Rows from block 3 of the encoder of a small masked image model, named by matrix and row number. Rows with one number belong to one neuron. Each number is 128 + 32 x the weight over its row's rms, rounded and kept within 0 to 255. All counts start at 0. After the name is the row's rms in percent of the matrix's.
Before each neuron's rows are labels from the 100 images, of 14976, where the neuron reaches its highest value: "colour at peak" is the nearest of a few named colours to the mean colour under the peak. Only what is clearly more common there than usual is listed. The data: aerial photos of the United States (SatlasPretrain).
# fc1: MLP up (encoder.blocks.3.mlp.fc1.weight, 1280x320), inputs 64-127
# fc2: MLP down (encoder.blocks.3.mlp.fc2.weight, 320x1280, transposed), outputs 64-127

colour at peak: grey
fc1.199 059 [ 67  79 101 169  85 115  99 144 126  71 176 179 133  75 155 192 157 158 123 168 190  93 151 113 174 149 167  60 145 120 107  71 166 128 104 139 171 127 106 153 162 159 181 137 172 147 139 132 179 155 117 120 152 163 108 138 165 150 157  79 138  95 147 113]
fc2.199 088 [111 141 100 116 164 122 114 134 158 138 127 172 126  85  82 171 118 122  90 137  88 121 126 127 101 137 127 144 114 140 113 113 144 139 159 147 139 137 163  77 114 146 109 166 131 110 162 127 112 140 147 105 157 130 134 147 121 151 157  65 140 111  96 118]

colour at peak: brown
fc1.511 107 [188 102 101 127 165 114 144 139 191  87  78 116 117 130 110 107  86 124 106 160 104 135 131 140 143 165 166  95  99 136 172 177 126 151  95 192 141 108 127  91 122  99 170 152 167 103 108  86 145 110 148 140 143  99 172 155 164 172 167 169 112 163  99 108]
fc2.511 094 [159 175 165 116 126 169  95 133 106 128 144 106 102 125 138 126 153 110  98 138 103 146 113  72  92 163 167 152 109 149 164 150 163 130 107 130 157 167  72 172 151 136 153 122 105 152 194 178 117  99 131 122 106 101  84 179 188 153 122 184 106 121 104 151]

colour at peak: grey
fc1.342 101 [126 159 182 134 117 135  88 172 103 135 144  59 166 103 145 130 112 132  94 117 157 252 137 175 157  99 118  51 106 167 147 159 159  98  82 143 145  81  63 134 148 132 132 146 143 132 151 131 127 121 122 139 130 130 176  76 201 137 124 104 130 134  98 112]
fc2.342 084 [ 70 153  96 132 145 190 155 124 162 111  95 171 171 135 109 158 107 116 139  79 134 136 136 119 125 109 112 107 121  94  75 144 117 170 139  97 120 161 168 178  97 106 158 114 166 149 105 128 168  90  85 129 109 150  94 182 128 129 118 144 123 159 131 131]

colour at peak: grey
fc1.526 055 [134 120 134  82  91 149 179 165 172 155  81  92  92 184 103 151  63 134 166  69 137  88 142 118 161 109 135 135 151 143 127 157 141 127 132 153  91 157 115  86 161 117  75 139 148 161 152  97 164 151  91 104 166  87  60  97 156 142 172  77 107 159 138 154]
fc2.526 070 [143 105 166 126 135  79 174 190  93 143  92 166 142 122 171 156 118 130 158 109 119  82 140 157 115 152 141 174 132 149 169 145 113 190  91 131 120  88 118 125 181  91 125  73 182  96 147 157 155 107 118 172  85  98 146 125 129 128 146 140 201 163 144 102]

colour at peak: white
fc1.518 075 [178 126 137 142 152 114 136 168 153 167 182  73 118 139 121 138 139 109 131 159 159 169 191  85 123 159  99  83  88 125 140 206 126 123 134  92  72  94 109 102 137 137 120 175 120 149 114  80 139 148 128 161 152  99 129 107 128 149 236 140  68 108 103  99]
fc2.518 090 [148 101 106  92 125 117 146  99 120 157 168  92 131 107 138 123 103 123 105 170 129 138 123 163 145 137 135 124 113 138  91 165 131 143 147 105 101 158 166 145 156 111  97 121  83 113 147 100 162 179 101 134 106  97 126 120 114 134 133 102 146 140 157 115]

colour at peak: white; pink
fc1.299 105 [201 160 117 113 152  95 133  68 157 160 202  94  82 158 106 107 161 121 135  94 142  94  97 103 118 169 126 132 111 110 133 180 107 157 124 161  99 136 105 134 113 139 115 142 103 147 177 120 127 142 174 103 117 157 110 152 102 179 155  42  95 105 165 146]
fc2.299 096 [117 128 141 118 100 123 121 155 168 177 125  98 154 119 104 142 131  92 151 101 128 137 121 139 102 104  58 130 181 160 100 175 160 175 127 154 142 114 181 120 139 125  54  94  88 133 135 113 144 168 134 128 120 139 160  97 142 117 113 107 134 160 114 126]

colour at peak: grey
fc1.702 168 [134 109 154 172  75 124  87  84 168  99  98 105  51 154 177 135 115  38 174 156 118 135 179 127 170 189 140 115 154 119 111 195 129 120 105 136  99 120 142 187 116 113  54 143 129 167 178 152 133 121 128 100 139  97 128 116 122 182 127 135 143  44 107 166]
fc2.702 156 [112  71  75  81 193 114 145 149 122 139 111 179 130 121  99 125  96 173 152 150 157 201 160 117  62 150 131 161 156 108 177 118 158 142  90 101 138 171 125 141 117 128 152 101 100 123 159 143  92 130 105 167 149  82 124 163  93 150 160 132  95 119 193 119]

colour at peak: brown
fc1.545 057 [131 153 113 121  74 166 129 111  98 121  98 129 115 125 121 184  85 146 138 146 131 189  64 115 158 102 155 159  99 175 184 136 156 124 128 123 179 170 110 164  73 140 104 101 138 150 128 133 126 148  95 142 115  77 155 139  81  88 174  90 162  87 125 155]
fc2.545 075 [150 163  87 118 126 130 107 214 117 136 167  92 152  98  95 109 143 173 148 182 135  88 120 126  90 144 118  71 144  82 138 150 130 128  96 131 121  95 127 137 116 164 143 141 107 117 150 158 150 127 156 139  83  72 145 183 130 117  99 133 139 145 121  80]

colour at peak: pink
fc1.559 063 [106 146 110  92 175 132 161  82 142 182 154 139 102 135 162 137  99 150 180 123 144 106 116 100 137 143 156 134 118 111 125 167 108  62  85  94  96 128 105 127 117  71  63 173  81 111 164  92 140 135 156  74  83 203 144 139 119 142 148 165 153 107 122  90]
fc2.559 086 [126 148 133 139 134 113 117 126 158 110 115 127 120 120 107 146 163 133 109 119 122 159 104  70  69 105  92 151 159 150 145 146 110  93 138 166 175 159 145 134 127 131 130 109 134 128 148 118 160 102 143 158 125 132 163 132 143 101 122 125 103 103 163 149]

colour at peak: green
fc1.494 104 [132 188  78  94 141 116 142 136 156 136  90  42 116 154 121 120 124 103 181 161  76 138 159 149 119 179 142 142 104 140 151 184 101 124 116 146 130  96 121 109 161 107 137 130 107 119 126  71 112 147 165 111 126 105 117 123 150 202 112 182 167 148 134 136]
fc2.494 106 [149 124 108 180 138 142 116 155 155 158  94 130 101 157 158 115 130 114  88 177 144  93 121 132  84 127 149 132 103 158 131 153 135 124 111 131 100 168  95 124 144 161 140 128 118 124 109 132 126 136 158 116 121 109  71 110 145 122 119 158 104 134 120 124]

colour at peak: green
fc1.736 068 [ 88  69  93 185 109 113  96 102 109 179 177  63 153  77 166 143  86 122 135 133 121 175 159 166 117 189 103  89 164 132 126 180 101 152 161 120 146 124 119  70 104 143 155 122 154 123 117 147 152 162 168 175  85  79 106 144  84 155 148 127  83  45 143 133]
fc2.736 081 [147 128 172 146 145  89 167  85 117 154 142 142 127 150 158 100 176 151 129  92 119  98 101 139 169 154  75 105 137 111 141 130 102 168  95 102 117 119  94 170  90 158 176 115  98 104 104  89  99 108 181 134 152 117  79 150 155 159 158 161  86 156 141 156]

colour at peak: brown
fc1.521 089 [168 137 170 130 154 167 125 137  79 122 100  24 181  56  94 149  81 131  84 130 129 190 110 168 150 164 115  70 116 189 153 142 118 115  68 155 161 129  91 148 147 161 158 122 134 129 143 127 100 106 134 147  76 162 105 125 190 167 126  76 191 151 115 109]
fc2.521 097 [143 119 116  91 107 127 144 103 145 154 158 118 178 125 134 115 119  84  98 118 152 137 115 123 130  94 150 167 110 120 104 128 114 119 115 133 168 156 129 160 153 131 162 109 125 170 113 158 174  71 153 132 129 134  80 156  99 119 149  95 158 116 160 139]

colour at peak: grey
fc1.318 149 [108  82 167 162 131 123 101 106  98 172 175 148 109 147 102 139 197 104  94  71 155 134 100 143 198 159  87 133 120 155 118 106 184 115 126 116 186 100 122 185 131 119  70 149  93 146 189 141 119 162 162 141 140 150 161  92 118 130 109 109 130 114 140 152]
fc2.318 111 [133  50 113 149 125 148 180 147 147 132 175 128 108 167 107  89 129  57 153 130 148  89 101 103 108  99 122 189 166  85 166 130 107 129 111  82 131 135 189 125 101 144 152 128 150 127  96 168  62 104 154 111 140 137  45 197  86 123 115 122 125 166 142  78]

colour at peak: brown
fc1.191 068 [136 191  95 105 159 116  90  67  62 131 127  21 135 199  98 187 151 130 130 102 142 133 136 166  90 179 162 113 138 143 139 158 126 112 158  89  92 126  97 175  86 138  46 137  90 146 105 104 125 123 151 143 106 111 142  71 125 196  96 153 114  92 134 184]
fc2.191 085 [125 136 157 135 162 130 160 123 134 135 129 159 140 118 146 143 120 166 137 165 164 151 120 120 159  72 143 177  98 145 103 185 101 153 170 105 162 126  95 134 136 134 113  86 106 139 152 134 173  80 175 141 140 159 136 130  97  72  99 137 140 101 164 108]

colour at peak: pink
fc1.219 149 [157 129 112 157  81  74  84  84 113 127 151  77 122 110 158 104 134 123 155 108 135 107 145 154 100 175 178 124  77 101 154 123 112 171 113 177  82 107 106 135 108  80 112 115 125 130 118 109 154 155 163  98 119  96 153  41 125 169 144 117 147 141 100 128]
fc2.219 116 [129 102 138  92 142 131 120 108 122 152 125 114 135 129 153 116 101  99 142 126 116 153 120 122  99 125 100 123 119 106 131 129 141 153  98 129 136 114 143 156 134  94  97 138 122 132 101 130 102 163 134 157 174 143 169  98 103 100 122 132 174 144 109 120]

colour at peak: brown
fc1.203 061 [145 161  85 162 161 137 171  75 176 171 105  97 166 143 133 174 192 129 155 108 147 123 105 171 160 153 127 141 165 157 104 120 136 110 200 136 115  83 161 168 159 164 115 170 100  74 108 123 159 137 105 141  88 167 162 138  89 149  93 133 163 169  80 171]
fc2.203 079 [121 108 155 153 167 118  97 165 160 102 167 119 161 171 173 100 161 157 142 154 139 135 127  84 126 118  93 155 145 154 144 156  98 168 125  88 112 116 116 115  97 150 141 146 136  88 139 105 133 128 106 114  99 131 103 115 132 162 143 131 147 166 142 143]

colour at peak: grey
fc1.533 103 [133 137 101 146  52 124  98 133 101  72 138 137 139 105 121 146 133 193 107 152 181  99 165 114 129  65 122  87 126 152 156 129 105 180 119 109 162 182 142 139 125 108 179 154 152 112  88  93 131 132 114 162 163 101 135 174  80 143 115 175 104 131 137  99]
fc2.533 121 [137 149 157 130 143 151 110 147 102 118 119 115 132 109 133 145 116 126 119 124 144 118 113 109 125 155 135 138 130 133 147 139 122 101 152 152 108 125 108 128  97 126 128 135 105 140 143 121  98 152 138  99 118 144 103 142 125 110 143  95 112 152 106 112]

colour at peak: brown
fc1.16 116 [100 198 122  41 167 103 171 203  88 142 163  83 128 159 128 107 145  70 157 109 113 159 150 196 205 118  93 150  81 148 142 167 151 115 142 159 124 135 168 140 141 108  92 196 110 116 135 111 149 102 112 117 143 179 103 111 140 154 109 149 128 115 135 109]
fc2.16 096 [121 110 143  99  93 143 131  83 129 116 174 124 162 150 117  92 160 117 138 124 121 109 135 100 123 113 145  81 151 120 145 125  50 153  97 121 143 167 116 127 173 123  91  64 109 136 128 136 125  76 121 114 127 137 122 134 130 102 182 160 151 122  86 171]

colour at peak: pink
fc1.361 155 [130 159 134 113 101 144 138 106 196 112 133 136 118  52 156 145 122 106 140 108 125 141 147 120 133 154 111 101 129 117 137 139  94  62 116  98 132 152 121 195 129 136 114  95 100 125 160 140 102 115 113 102 137 129  87  68  91 129 165 105 113 169 117 133]
fc2.361 144 [ 83 109  91  98  81 139 162  71 179 125 156 179 125 141 125  88 127 103 170 121 154 107 128 103  81 163 128 195 150 105  83 127  90 112 186 132 148 128 142 117  75 109  78 103 116 143 148 119 136 153 102 107 120 144 107  86  55  96 137 134 107 144 183  89]

colour at peak: white
fc1.687 063 [109 143 166 103 131  94 153 167  76 197 123 108 124  57 101 188 175  84 130 110  70 108  81 100 108 121 155  80 132 157  96 121 133 130 194 122 146 104 138 101 138 150 169 109 139 122 145 120  85 173 111 149  92  79 132 130 107 148 167 135 166 145 125 165]
fc2.687 075 [154 123 114 123 167 179 174 174 138 125 100 189 107 128 110 154 151 162 145 154 158  86 148 104  86 128 109 134 124 119  98 153 112 154  80 128  49 136 125 172 186 135 114  82 132 108 124  98 114 116 125 173 116 145 135 165 104 124 159 171 154 135 161 150]

colour at peak: brown
fc1.598 057 [145 156 117 112 116 110 113  90 167  85 104  97 152 176 153  78 138 192 132 154 120 134 104 159 124 116 164 158 135 110 132 111 161 151 152 146 174  95  97 105 133 118 102  95 106 144 141 133 150 123 114 118 105 133 124 156 142 108 121 122 149  81 164 155]
fc2.598 068 [146  79 164 119 163  93 149  84 162 138  67 146  85 102 112 109 117 182  51 128  94 139 164  99 130 122 144  88  99 157 149 123 106 147 132  80 134 161 170  64 109 119 100 143 127 113 138  96  85 145 134 122 143 115 110 157 134 153 105 103 133 164 124  49]

colour at peak: black
fc1.473 060 [171  81 170 109 150  96 176 111  88 207 148  93 196 126 134 147  81  90 151  82 162 141 132 128 136 143  71 197 153 160 118 148 164 164  80 120 145 131 123 133  83 103 105 170 115 160 165 110  65 150 168  99 161  68 136 173 187 151 158 162 162 115 170 184]
fc2.473 079 [148 133 106 184 154 175 144 120 142  71 171 178 109 149 193 126 118 140  79 163 142 168 134 108 157 131 156 125 147 133 162  90 150  90  87  97  96 160 110 118 128 108 140 162 106 123 126  88 154 116 123 172 132 133 131 110 158 132 137 153 192 170  84 113]

colour at peak: grey
fc1.648 060 [163 101 136 154  79  93  82 176  77 164 205 161 136 113 162 173 171 117  93 130 166  99 169 149  87 129 148  86 162 155 104  89 116 161  98 162 107 151 132  78 114  89 137 138  71 156 122 155 127 120 130 153  79 137 127 162  95 147  93 114  79 109 100 136]
fc2.648 075 [ 99 104 145 131 163 165 148 103 168 159 109 131 124  90 112 122 120  68 124 157 103 117 162 156 147  88  99 106 131 145  92  94  94 112 151 165 106 137 141 155 127 137 106  98 126 170 117 101 113 190 136  91 168 149 152 147 108 164 113 115 130  77  98 167]

colour at peak: black
fc1.124 056 [106  92  80 137  96 151  87 143 146 181  92  88 132 150 103 136 123 121  91  97 156 117 139 135  75 123 160  99  89 121 164 148 191 179 182 148 126 162 102 154 146 148 149 155 172  98  97 180 142 118  77 165 115  86 123 124  85 156 174 122 151  99  98 117]
fc2.124 072 [101 162  97 129 153  95 149  92 160  93 150 114  81 162 169 123 117 140 167 118 138 150 128 129 164 141  92 123  78 150 153 126 141 144 154 133 102  74 100 140 153 194 141  84 119 172 114 100  89 124 102 140 124 169 114 116 122 161 128 118 103  91  89  99]

colour at peak: brown
fc1.1 098 [192 177 101 114  94 113 121 157 143  93 143 139  38 157 119  99  97  73 155 141  84 144 194 162 153 204  89  60 134 109 118 136 167  97  76 130 110 132 131 197 125 102  77 118  97 122 149 105 136 129 151  80 117 141 106 184 124 150 121 121 106 108 134 163]
fc2.1 115 [141 145 140 170 146 112 115 128 121 145 139 143 124 162 136 122 114 139 144 162 129 125 102 125 122 100 199 122 140 151 145 105 100 145 109  93 169 131 112 109 125 166 165 115 115 133 143 140 134 134 128 137 130  85 103 110 143 103 128 112 122 137 133 155]

colour at peak: grey
fc1.492 122 [111 111 181  64  75 175 130 132  62 148 110  77  68  72 155 102 115  94 170 116 101  95 125 127 162 152 154  63  96 120 135 156 131  96 117 191 101 134 100  87 146  68  70 200 105 124 170  59 128 161 183 163 133 176 181 112 139 134 159 157 120  89 119 134]
fc2.492 101 [125 150 109  95 130  97 137  64 158  74  79 134 134 132 110 113 187 149 173 151 121 115 111  74 105 148 165 119 153 131 109  79 107 151 127 115 100 131 180 129 160 183 137 137 134 170 143 123 148 140  65  94  87 132 128 167  64 129 131 158 156 116 154 143]

colour at peak: grey
fc1.418 091 [ 91 140 150 184  81 145 152 133  84 117 130 153 108 152 186 168 173 176  58 112 123 134 162 126 159  80 101 123 132 125 142  82 135 169  81 100 191 142 113 110 144 164 203 165 156 104  98 164 127 157 113 125 168 140 125 182 109 153 100 125  88 163  72  54]
fc2.418 122 [125 119 110 117 107 104 122 103 134 113 128 118 151  90 130 144 141 116 136 125  99 117 139 122 163 123 121 106 101 107 133 113 110 123 136 145 100 127 120  98 122 112 146 132 149 118 139 115 148 166 164 123 154 112 147 101 123 131 130 123 124 131 131 113]

colour at peak: grey
fc1.305 091 [106 171 133  79  98  99 126  37 242 117 149 158  80 170 119 129 116  90 114  56 103 129 129 136 146 131 114 159 150 158  92 138 162  70  47 130 184 110 164 119 122 151 200 141 138 134 139  97 120 168  92  93 174 104 115 123 115 137  73 110 138 167 135 157]
fc2.305 079 [ 88 131 151 114 135 146  90 148  80 123 132 120 181 134 130 130  85 117 157 143 114  91 138 143  84 153  66 103  97 129  93 123 150 142 121 124  88 141  99 187 164  84  87 146  98 113  94  87 175 156 101 119  68  94 115 137 112 123 123 124 109 175  76  82]

colour at peak: white
fc1.373 105 [213  45 114  99 116  63 104  63 126 119 147  94 108  94 106 103 132 113 123  94 101 165  82 142 179 122 108  97  80  46 185 139 165 132 177 125 103 148 106  78 101 193 128 137 127 142 151 159 109 141 156 106 130 124 163  60  83 140 193  68 147 141 108 119]
fc2.373 097 [101 113 163 101 152 114 110 144 116 138 114 137 118 146 163  99 115  83 124 177 100 139 139 163 114 149 103  95 160 171 105 172 115 126 120  81 134 126 146 139 118 147  66 145 105 129 158 103 158  98 158 139 103 136 120 121  89  81  96 118 167 120 111 153]

colour at peak: grey
fc1.13 065 [143 111 156 165  80  79 123 120 186  99 109 128  87 113 140  89 169 117 124 161 155 127 146 117  88 153  82  72  91  87  99  52  87 158 107 124 195 120 119 143  88  88 139 175 154 157 127 113 165 127 135  82 113  99 143 150 120 107 109 153  94 171 155 139]
fc2.13 086 [131 132  93 120  90 104 149 104 102 106 104 163 156  88  88 147 102 110  81 121 138 152 100 161 145 102 118 124 122 104 143 111 122 151 139 147 153 148 131 129 134 128 116 134 111 104 156 108 125 169 156 114 159 105 127 108 152 111 146 104 146 128  91 160]

colour at peak: brown
fc1.635 059 [182 153 170 107 124 108 109 104 146 174  75 160 114 110  91  98 184 146 165 112 178 154 141 176 184 107 143 189  99 135 116 175 155 112 125 162 105  88 150 102 134 116 119 105  98  90 112 165 110 161 124  96  62 159 146 167  91  66 169 149 108 141 126 168]
fc2.635 090 [111 149 155  92  86 154 150 133 149  90 108 154 120 148 154 138 153 197 106 113 131 116  91  88 108 107 128  99  92 134 149  74 135 144 108 158 145 131 120 123 145 164 150 100 136  97 119 127 123 107 174  89 143 130 122 177 126 110 156 120 156 166 156 150]

colour at peak: black
fc1.552 060 [169  71 163  94 129 105 129  97  75 112 109 144 162  24  87 126 144 131  87 111 121 150  98 107 147 161  78 130 126  92 124 131 104  67 135 154 154 108 122 111 109 156  65 121 174 117 199 127 183  79 100 136  81 146 115  79 127 101  90 146 138 177 159 165]
fc2.552 070 [103 120  94 136 116 150 133 165 101 132 156 104 160 134  97 113 152 156 154 141  99 113 136 138 111 172 190 112 193 137 120 107  97 169 117  97 164 163 161 143 133 150 103 157 173  95 121 127 111  99 154 135 102 168 124 133  89 156 136  92 138 168 122 135]

colour at peak: grey
fc1.701 099 [125 142 164 112  87  86  87 113 100  72 156 114 115 121 131 127 144 124 100 189 160  94 175 107  99  63 106  92 179 107 108 109  96 169 120 110 144 150 121 161 140 103 189 155 132  93 111 115  78 143 103 121 122  89 151 147 130 144  89 128  76  94 141  94]
fc2.701 131 [142 114 138  95 121 141 108 127 132 144 138 110 114 124 113 111 114 110 129 117 113 153 132 142 136 146 110 117 112 136 133 123 139  92 137 127 111 124 117 118 122 138 130  96 138 113 127 125 145 146 156 116 139 146 124 125 123 155 123 121 149  95 125 136]

colour at peak: white
fc1.73 103 [158 148 116 146 132 126 118 185 146 151 234 118 100 112 103 136 109 110  97 116 110 172 151 170 110 158  94 174 103 115 138 110 146 164 149 113 126 130 126 125 120 128 116 138 132 146 224 142 121 104 123 148 102 121 161  73 153 121 141  70  80 119 106 120]
fc2.73 099 [106 160 140 140 107 162 124 175 144 162  93 128 152 141 111 109 170  94 143 108 101 130 150 117 133 105  84 105 131 113 109 168 125 154 120 118 136 104 112 146 133 159  81 116 146 136 139 145 182 151 114 108  92 157 124 124 143 127 100 163  91  83 156 174]

colour at peak: grey
fc1.670 078 [136  74 146 162  89 144 124 128 168 147 118 143  67  83  68 135  91 121 151 168  96 139 120 115  88 128  95  46  75 156 128  85 138  90 129 149 109 146 124 104  70 103 127 132  78 130 144  86 141  84 168 113  92  93 146 122 153 138 115 151 147 197 154 185]
fc2.670 080 [123 151 119 126 151 146 128  92 136 124 166  65 168  65 130 149 106  87 167 182 165 147  93 151 160 159 180 132 137 159 126  98 101 107 182 131  59 131 202  80 133  62 108 131 132  94  88 183 135 107 140  97 112 146 117  52  76 135 117 155  92 151 164 102]

colour at peak: brown
fc1.547 062 [123 121 134 159 114 131  82 110  83  71 154 114 145 151  79 128 133 107 110 165 184 124 130 161 168 166  77 129  96  92 132 176  83  93 121 137 126  54 182 109 171 148  87 172 173  90  97 159 157 190 128 160 110 151 128 125 113  93 157 150  68 119 126 175]
fc2.547 073 [124 107 145 169 139 163 147 133 144 125 123 159  73 105 129 134 167 222 122 165 162 143  93 123  84  84 171 121 136 119 100 103 132 191 108 151 165 161 124  87 132 137 107 150 157 129 140  93 131  57 129  50 109 167  99 145  72 157 156 176 145 206 158 154]

colour at peak: pink
fc1.671 060 [101 169 126 123 115 151 144 118  66 167 111 114 113  79  65 136 139 105 145 114  57 167 121 133 117 104 143 137  86 108 139  95 164 167 154 132 147  96 113 119 165 129 121  95 125 112 149  75 153  91 108 114 125 137  60 108  85 133 142 162 206 181  73 153]
fc2.671 068 [105 137 131 148 121  97 106 200 178 140 126 121 115 128 163  99 155  86 136  95 126  97 143 127 101 127 126 148 127 120  89 160 151 180 158 138 120 157 178 160 149 103 109  87 151 175  76 179 104 124 142 110 125  95 179 127  89 119 142 134 151 119 109 154]

colour at peak: brown
fc1.666 087 [191 129 119 157 122  60 142 171  99 132 133 137  98 165 117 113 155 145  99 146 154  79 118 137  92 105 146  67 115 124 124 152 106 176 139  86 117 118 155 159 107 115 116 197 121 133 103  76 169 129 144 190 131 128 121 114 229 109 163 137 177 140 163 119]
fc2.666 075 [161 127 122 137  98 154 122 102 201 118 138 137 157  82 155 135 148 135 126  89 122 168 109  85  86 149 195 124 122 100  83 134 153 131 178 144  73 176 103 146 124 165 132 123  69 114 132 144 106 148  97 123 132 105 145 105  59 132  89 168 132  61 174 165]

colour at peak: brown
fc1.431 074 [128 114 130 157 198 157 171 165 132 154  72  82 152 165  99 156  89  98 106 165 128 164 110 126 136 110 125 188 123 149 146  96 125 162 108 170 165 117 128  77 154 122 116 109 150 101 171 150 100 123 128 133  56 143 166 132 144  99  39 104 101  99  95 102]
fc2.431 104 [124 135 148 146 123 132 136 119 100 162 130 141 104 134 106 146 113 109 121 135 128 100 129 149 136 112 130 104 116 118 115 118 161 101 132 118 115 105 140 115 159 103 103 104 131 153 131 122 172 120 113 137 133 108 125 123 119 142 120 135 160 151 114 156]