{"encoder_arch": "vit", "model": "masked image model", "dataset": "aerial photos of the United States (SatlasPretrain)", "crop_scale_min": 1, "rotation_deg": 10, "loss": "mse", "encoder_norm_position": "pre", "encoder_head_dim": 32, "encoder_fused_qkv": true, "decoder_layers": 2, "init": "xavier_uniform", "beta2": 0.999, "eps": 1e-08, "max_steps": 10000, "final_lr_fraction": 0}
Rows from block 9 of the encoder of a small masked image model, named by matrix and row number. Rows with one number belong to one neuron. Each number is 500 + 40 x the weight over its row's rms, rounded and kept within 0 to 999. All counts start at 0. Numbers have three digits each. After the name is the row's rms in percent of the matrix's.
After each neuron's rows are labels from the 100 images, of 14976, where the neuron reaches its highest value: "peak on" is the class under the peak. Only what is clearly more common there than usual is listed. The data: aerial photos of the United States (SatlasPretrain). In brackets: how many of the 100.
# fc1: MLP up (encoder.blocks.9.mlp.fc1.weight, 1280x320), inputs 240-279
# fc2: MLP down (encoder.blocks.9.mlp.fc2.weight, 320x1280, transposed), outputs 240-279

fc1.26 083:414526553537443465454468533499502474513422601453460443447468511548441483500558497507510586491483483468565509546529540489
fc2.26 091:566403467432529529550551450471492445581497462565534517503494569469488478485483484480560456476495506522459575514518537464
peak on: building (26)

fc1.306 090:487496549465410505474541528514528497485585506502433529477557496462532532510468447499526468549511456485477473479526496552
fc2.306 098:487492537450498499463538541515463522481518492295543495490495571519492449483486502521549452498508549529533505541551474457
peak on: building (25)

fc1.238 117:446526539470497535478527498526539511456478459501523494457577506434525440499527499406427496523497509479484488477446562475
fc2.238 120:522514460459521512526485537467495470458533475206468528540506511541533472486447544503540567502510547468537485473487447459
peak on: building (34)

fc1.490 120:458456526459439534417496579512538516458510476533438566419494456512506462448502482415430488469526472488518476529458492465
fc2.490 128:506502504485532528451505489486523466542536517237518509540507542528468462516518503538529468491490479493545495535514488531
peak on: building (27)

fc1.43 083:429463499528461530542460475466565575466500561519539489530523520499562470480496506498528546445504464554486431536492571437
fc2.43 081:511482554548553497530584558489473488425520489458504495559563523536506548577587492456486480502547485574511544450509549513
peak on: crop field (27)

fc1.477 093:455467508574444561435468492457541529437525466470521496438497518431510531550439522540434551514511426446445497461562508441
fc2.477 091:555526550517519519468521463520467526445535523283522509444505574450504464451493546538544528490491565552460502559444510567
peak on: building (39)

fc1.585 091:478494444520505546551510473546461570491493491493432548494482517488498479573511518501534529551419493457491479573476439526
fc2.585 088:483497450422565506460453480419468516486466565490568506453425573483557560550470455527485487467501513584570543461507501498
peak on: building (27)

fc1.45 091:524560512437517459489534478500520517522475532553550508533558571539493447505540482475581460474532498450576524423445546530
fc2.45 089:533469548468496508452525517468485510582554459434535483443525464580483531560519507478488445485503551426498489550473559517
peak on: crop field (52)

fc1.266 085:502463544532532504487475532459561442464434484499593540524543525466518599559477485498552539447511455458465524591572486547
fc2.266 079:542548466556492517472567458510537494471452470532520516506513526489490545484444454429453522526461437521521498466495528522
peak on: crop field (47)

fc1.319 092:553482545471489514472473486519460473482553480468472553448524468444461492531569505434467458506509558504518543443429509509
fc2.319 102:553536498533484475512512506466463465502508527244461523515511507515513437469484477513562459469489482513545507477532512515
peak on: crop field (26)

fc1.97 091:494464497434576484539490507540476444438560391462512497455479494478545467458500499436479468553475481562556515537515476472
fc2.97 085:455531527447469464470528541512457545554479457457535532475480535533475492542551500502528517548479510473532538469504552506
peak on: building (30)

fc1.483 118:530507503438522512449487481491501528491547473517497504468550513476512472538414477475491421485516509471507530502417474455
fc2.483 128:479524480534489486530442470475489492495531545183544528522507502465466485508481494519475476496458492500538452507520504510
peak on: crop field (25)

fc1.171 098:463472540540464505420476449464594499550578483474448583436561478460491454489475505469438485485478498547498501526439547472
fc2.171 110:504493512529522468480566534514520472519475488213540488537502549503464529505518480508517511535490532513548495487515464517
peak on: building (42)

fc1.10 086:458474457514463534514518481511469468524447488458506547421433418525505535489565518493507540459471427580547448479426538504
fc2.10 083:549462439481528560548557592530499484456453477458485503478478562501463514508492456550537517535484505548580459481442510529
peak on: building (35)

fc1.254 091:466602461546482540535498482538545498560441521559451557477556541458450479555434463407508468496489485525543538564499524555
fc2.254 093:513526442537519519497561464443522439512515525411537493499510557480504555474553476524550497492471552480537482516492514529
peak on: crop field (51)

fc1.452 090:434460509446453551376454578495547533495542471519472550533492546558472517488518435445476483460533509540528496482440501508
fc2.452 099:462476504529463552582529511537531478463557449304525477445503442495523506509453457566556454506450442535474518450491458515
peak on: crop field (59)

fc1.349 086:465573573559564471488452445517549518449503463461465545517538572458491474473526559448532497564487471465487503543500517458
fc2.349 080:435502525567544508474484525542473563512527510548592535521439541500559515503463539484485508486496513471474551538532480461
peak on: crop field (27)

fc1.687 082:459450486510464447448479491491554441549532544484473517509512527528500473558457491473510503505500456482475528600545560526
fc2.687 082:557429481504536497489590552476457486402473512451472514481500561531498512501487517490518440496473473470533538523454479542
peak on: building (69)

fc1.522 088:541519533465433454476546492514506558548492466460458542456504557461531515453488536434550457432434513538500564452443514498
fc2.522 108:519475546508487541444493540533434527510476546329555460526532511507483516549462442525476494524548506530532438497550439513
peak on: crop field (30)

fc1.719 085:423537578506447547508557489549466473459550479534549537572498461505524508507485448456556492483512544446552570458420494542
fc2.719 089:522553519530508507463528528471433449505478476467440468546543555488499480523517505508443502530543546481463436494505513490
peak on: crop field (39)

fc1.276 109:449500540479448480476514476485544535454480555506442527478558508427504501571441436490475501468527542501534464505486568532
fc2.276 125:498497524537499508539521491482445561534500506296495516541480521523517481489510491498466521512461564509519458464493491489
peak on: building (41)

fc1.59 083:499487454449482480460539561485468500513458463488556598477477517473497470573456554564479446512435547517523443501431521514
fc2.59 090:488578539522505539567540505482514530514457496397439514466413457468488523493425558506483514462489542420504525561519464512
peak on: building (35)

fc1.462 102:533427481469454488502488483494552511482489430492488552480509421472487541560491502433452477517437507461446478532432562543
fc2.462 107:477508527536526523518473540440462474532469558301521495552543505532538464456577494535464485488511540481537546473495513453
peak on: building (26)

fc1.284 085:574548458474543508456524511434510460503511535526488461519498490430500539491517491423487468450469473447508505514482540501
fc2.284 088:452503456536497454469532523538448486530480459404462484533535476484487474441429463521515580448547527565513564507536460493
peak on: building (43)

fc1.676 093:401498496493458473481526460497498465489563516492502593536568506482535550496497551525490469471526471484525453516546535490
fc2.676 102:560470452543512544518511515449481528478549447357475462545462560544493461510484474499582502552504519524536510432544445489
peak on: building (34)

fc1.603 087:457584509470516454518499481545572458461502421503453498550560474387563550469464521533437433457551523503487502514457512473
fc2.603 096:495535456499467516493467515459521480465539542309548452508535527496444471540495474526463539500506507452521485518473488467
peak on: crop field (27)

fc1.22 099:416443488524515531489496444482622519478527394508444499433522532451492472486484471525447536554473530500447549431470460519
fc2.22 093:523502519513503503474455487461535550542428521311516521466518470490494499481558527505459476510451511522507488550560507532
peak on: crop field (25)

fc1.504 091:447468505454481443516509470530541554472501459517456502535539498476491550465454469531495518454564531508526509596489488424
fc2.504 092:500509515522459462451432539463464475496511444295469580525500546455522498487445456509476515490539470523538492437512547491
peak on: building (36)

fc1.186 105:492471483510515548439539538486518490518491528490505502519522461449481544546486470422483489541510477475531493535495485472
fc2.186 115:497543481461521501479514512499498549461529490220503555541520484560467502541485514512501507530486492497525485524499480547
peak on: crop field (26)

fc1.689 082:504499509441520525497525519483465545524426448464450473467466496542538524440511492507466491505541511470564444533426431427
fc2.689 083:516532513550467545496456510506427471558543531459526519469475462489547502496434438515426476530531519516560495480525511522
peak on: building (26)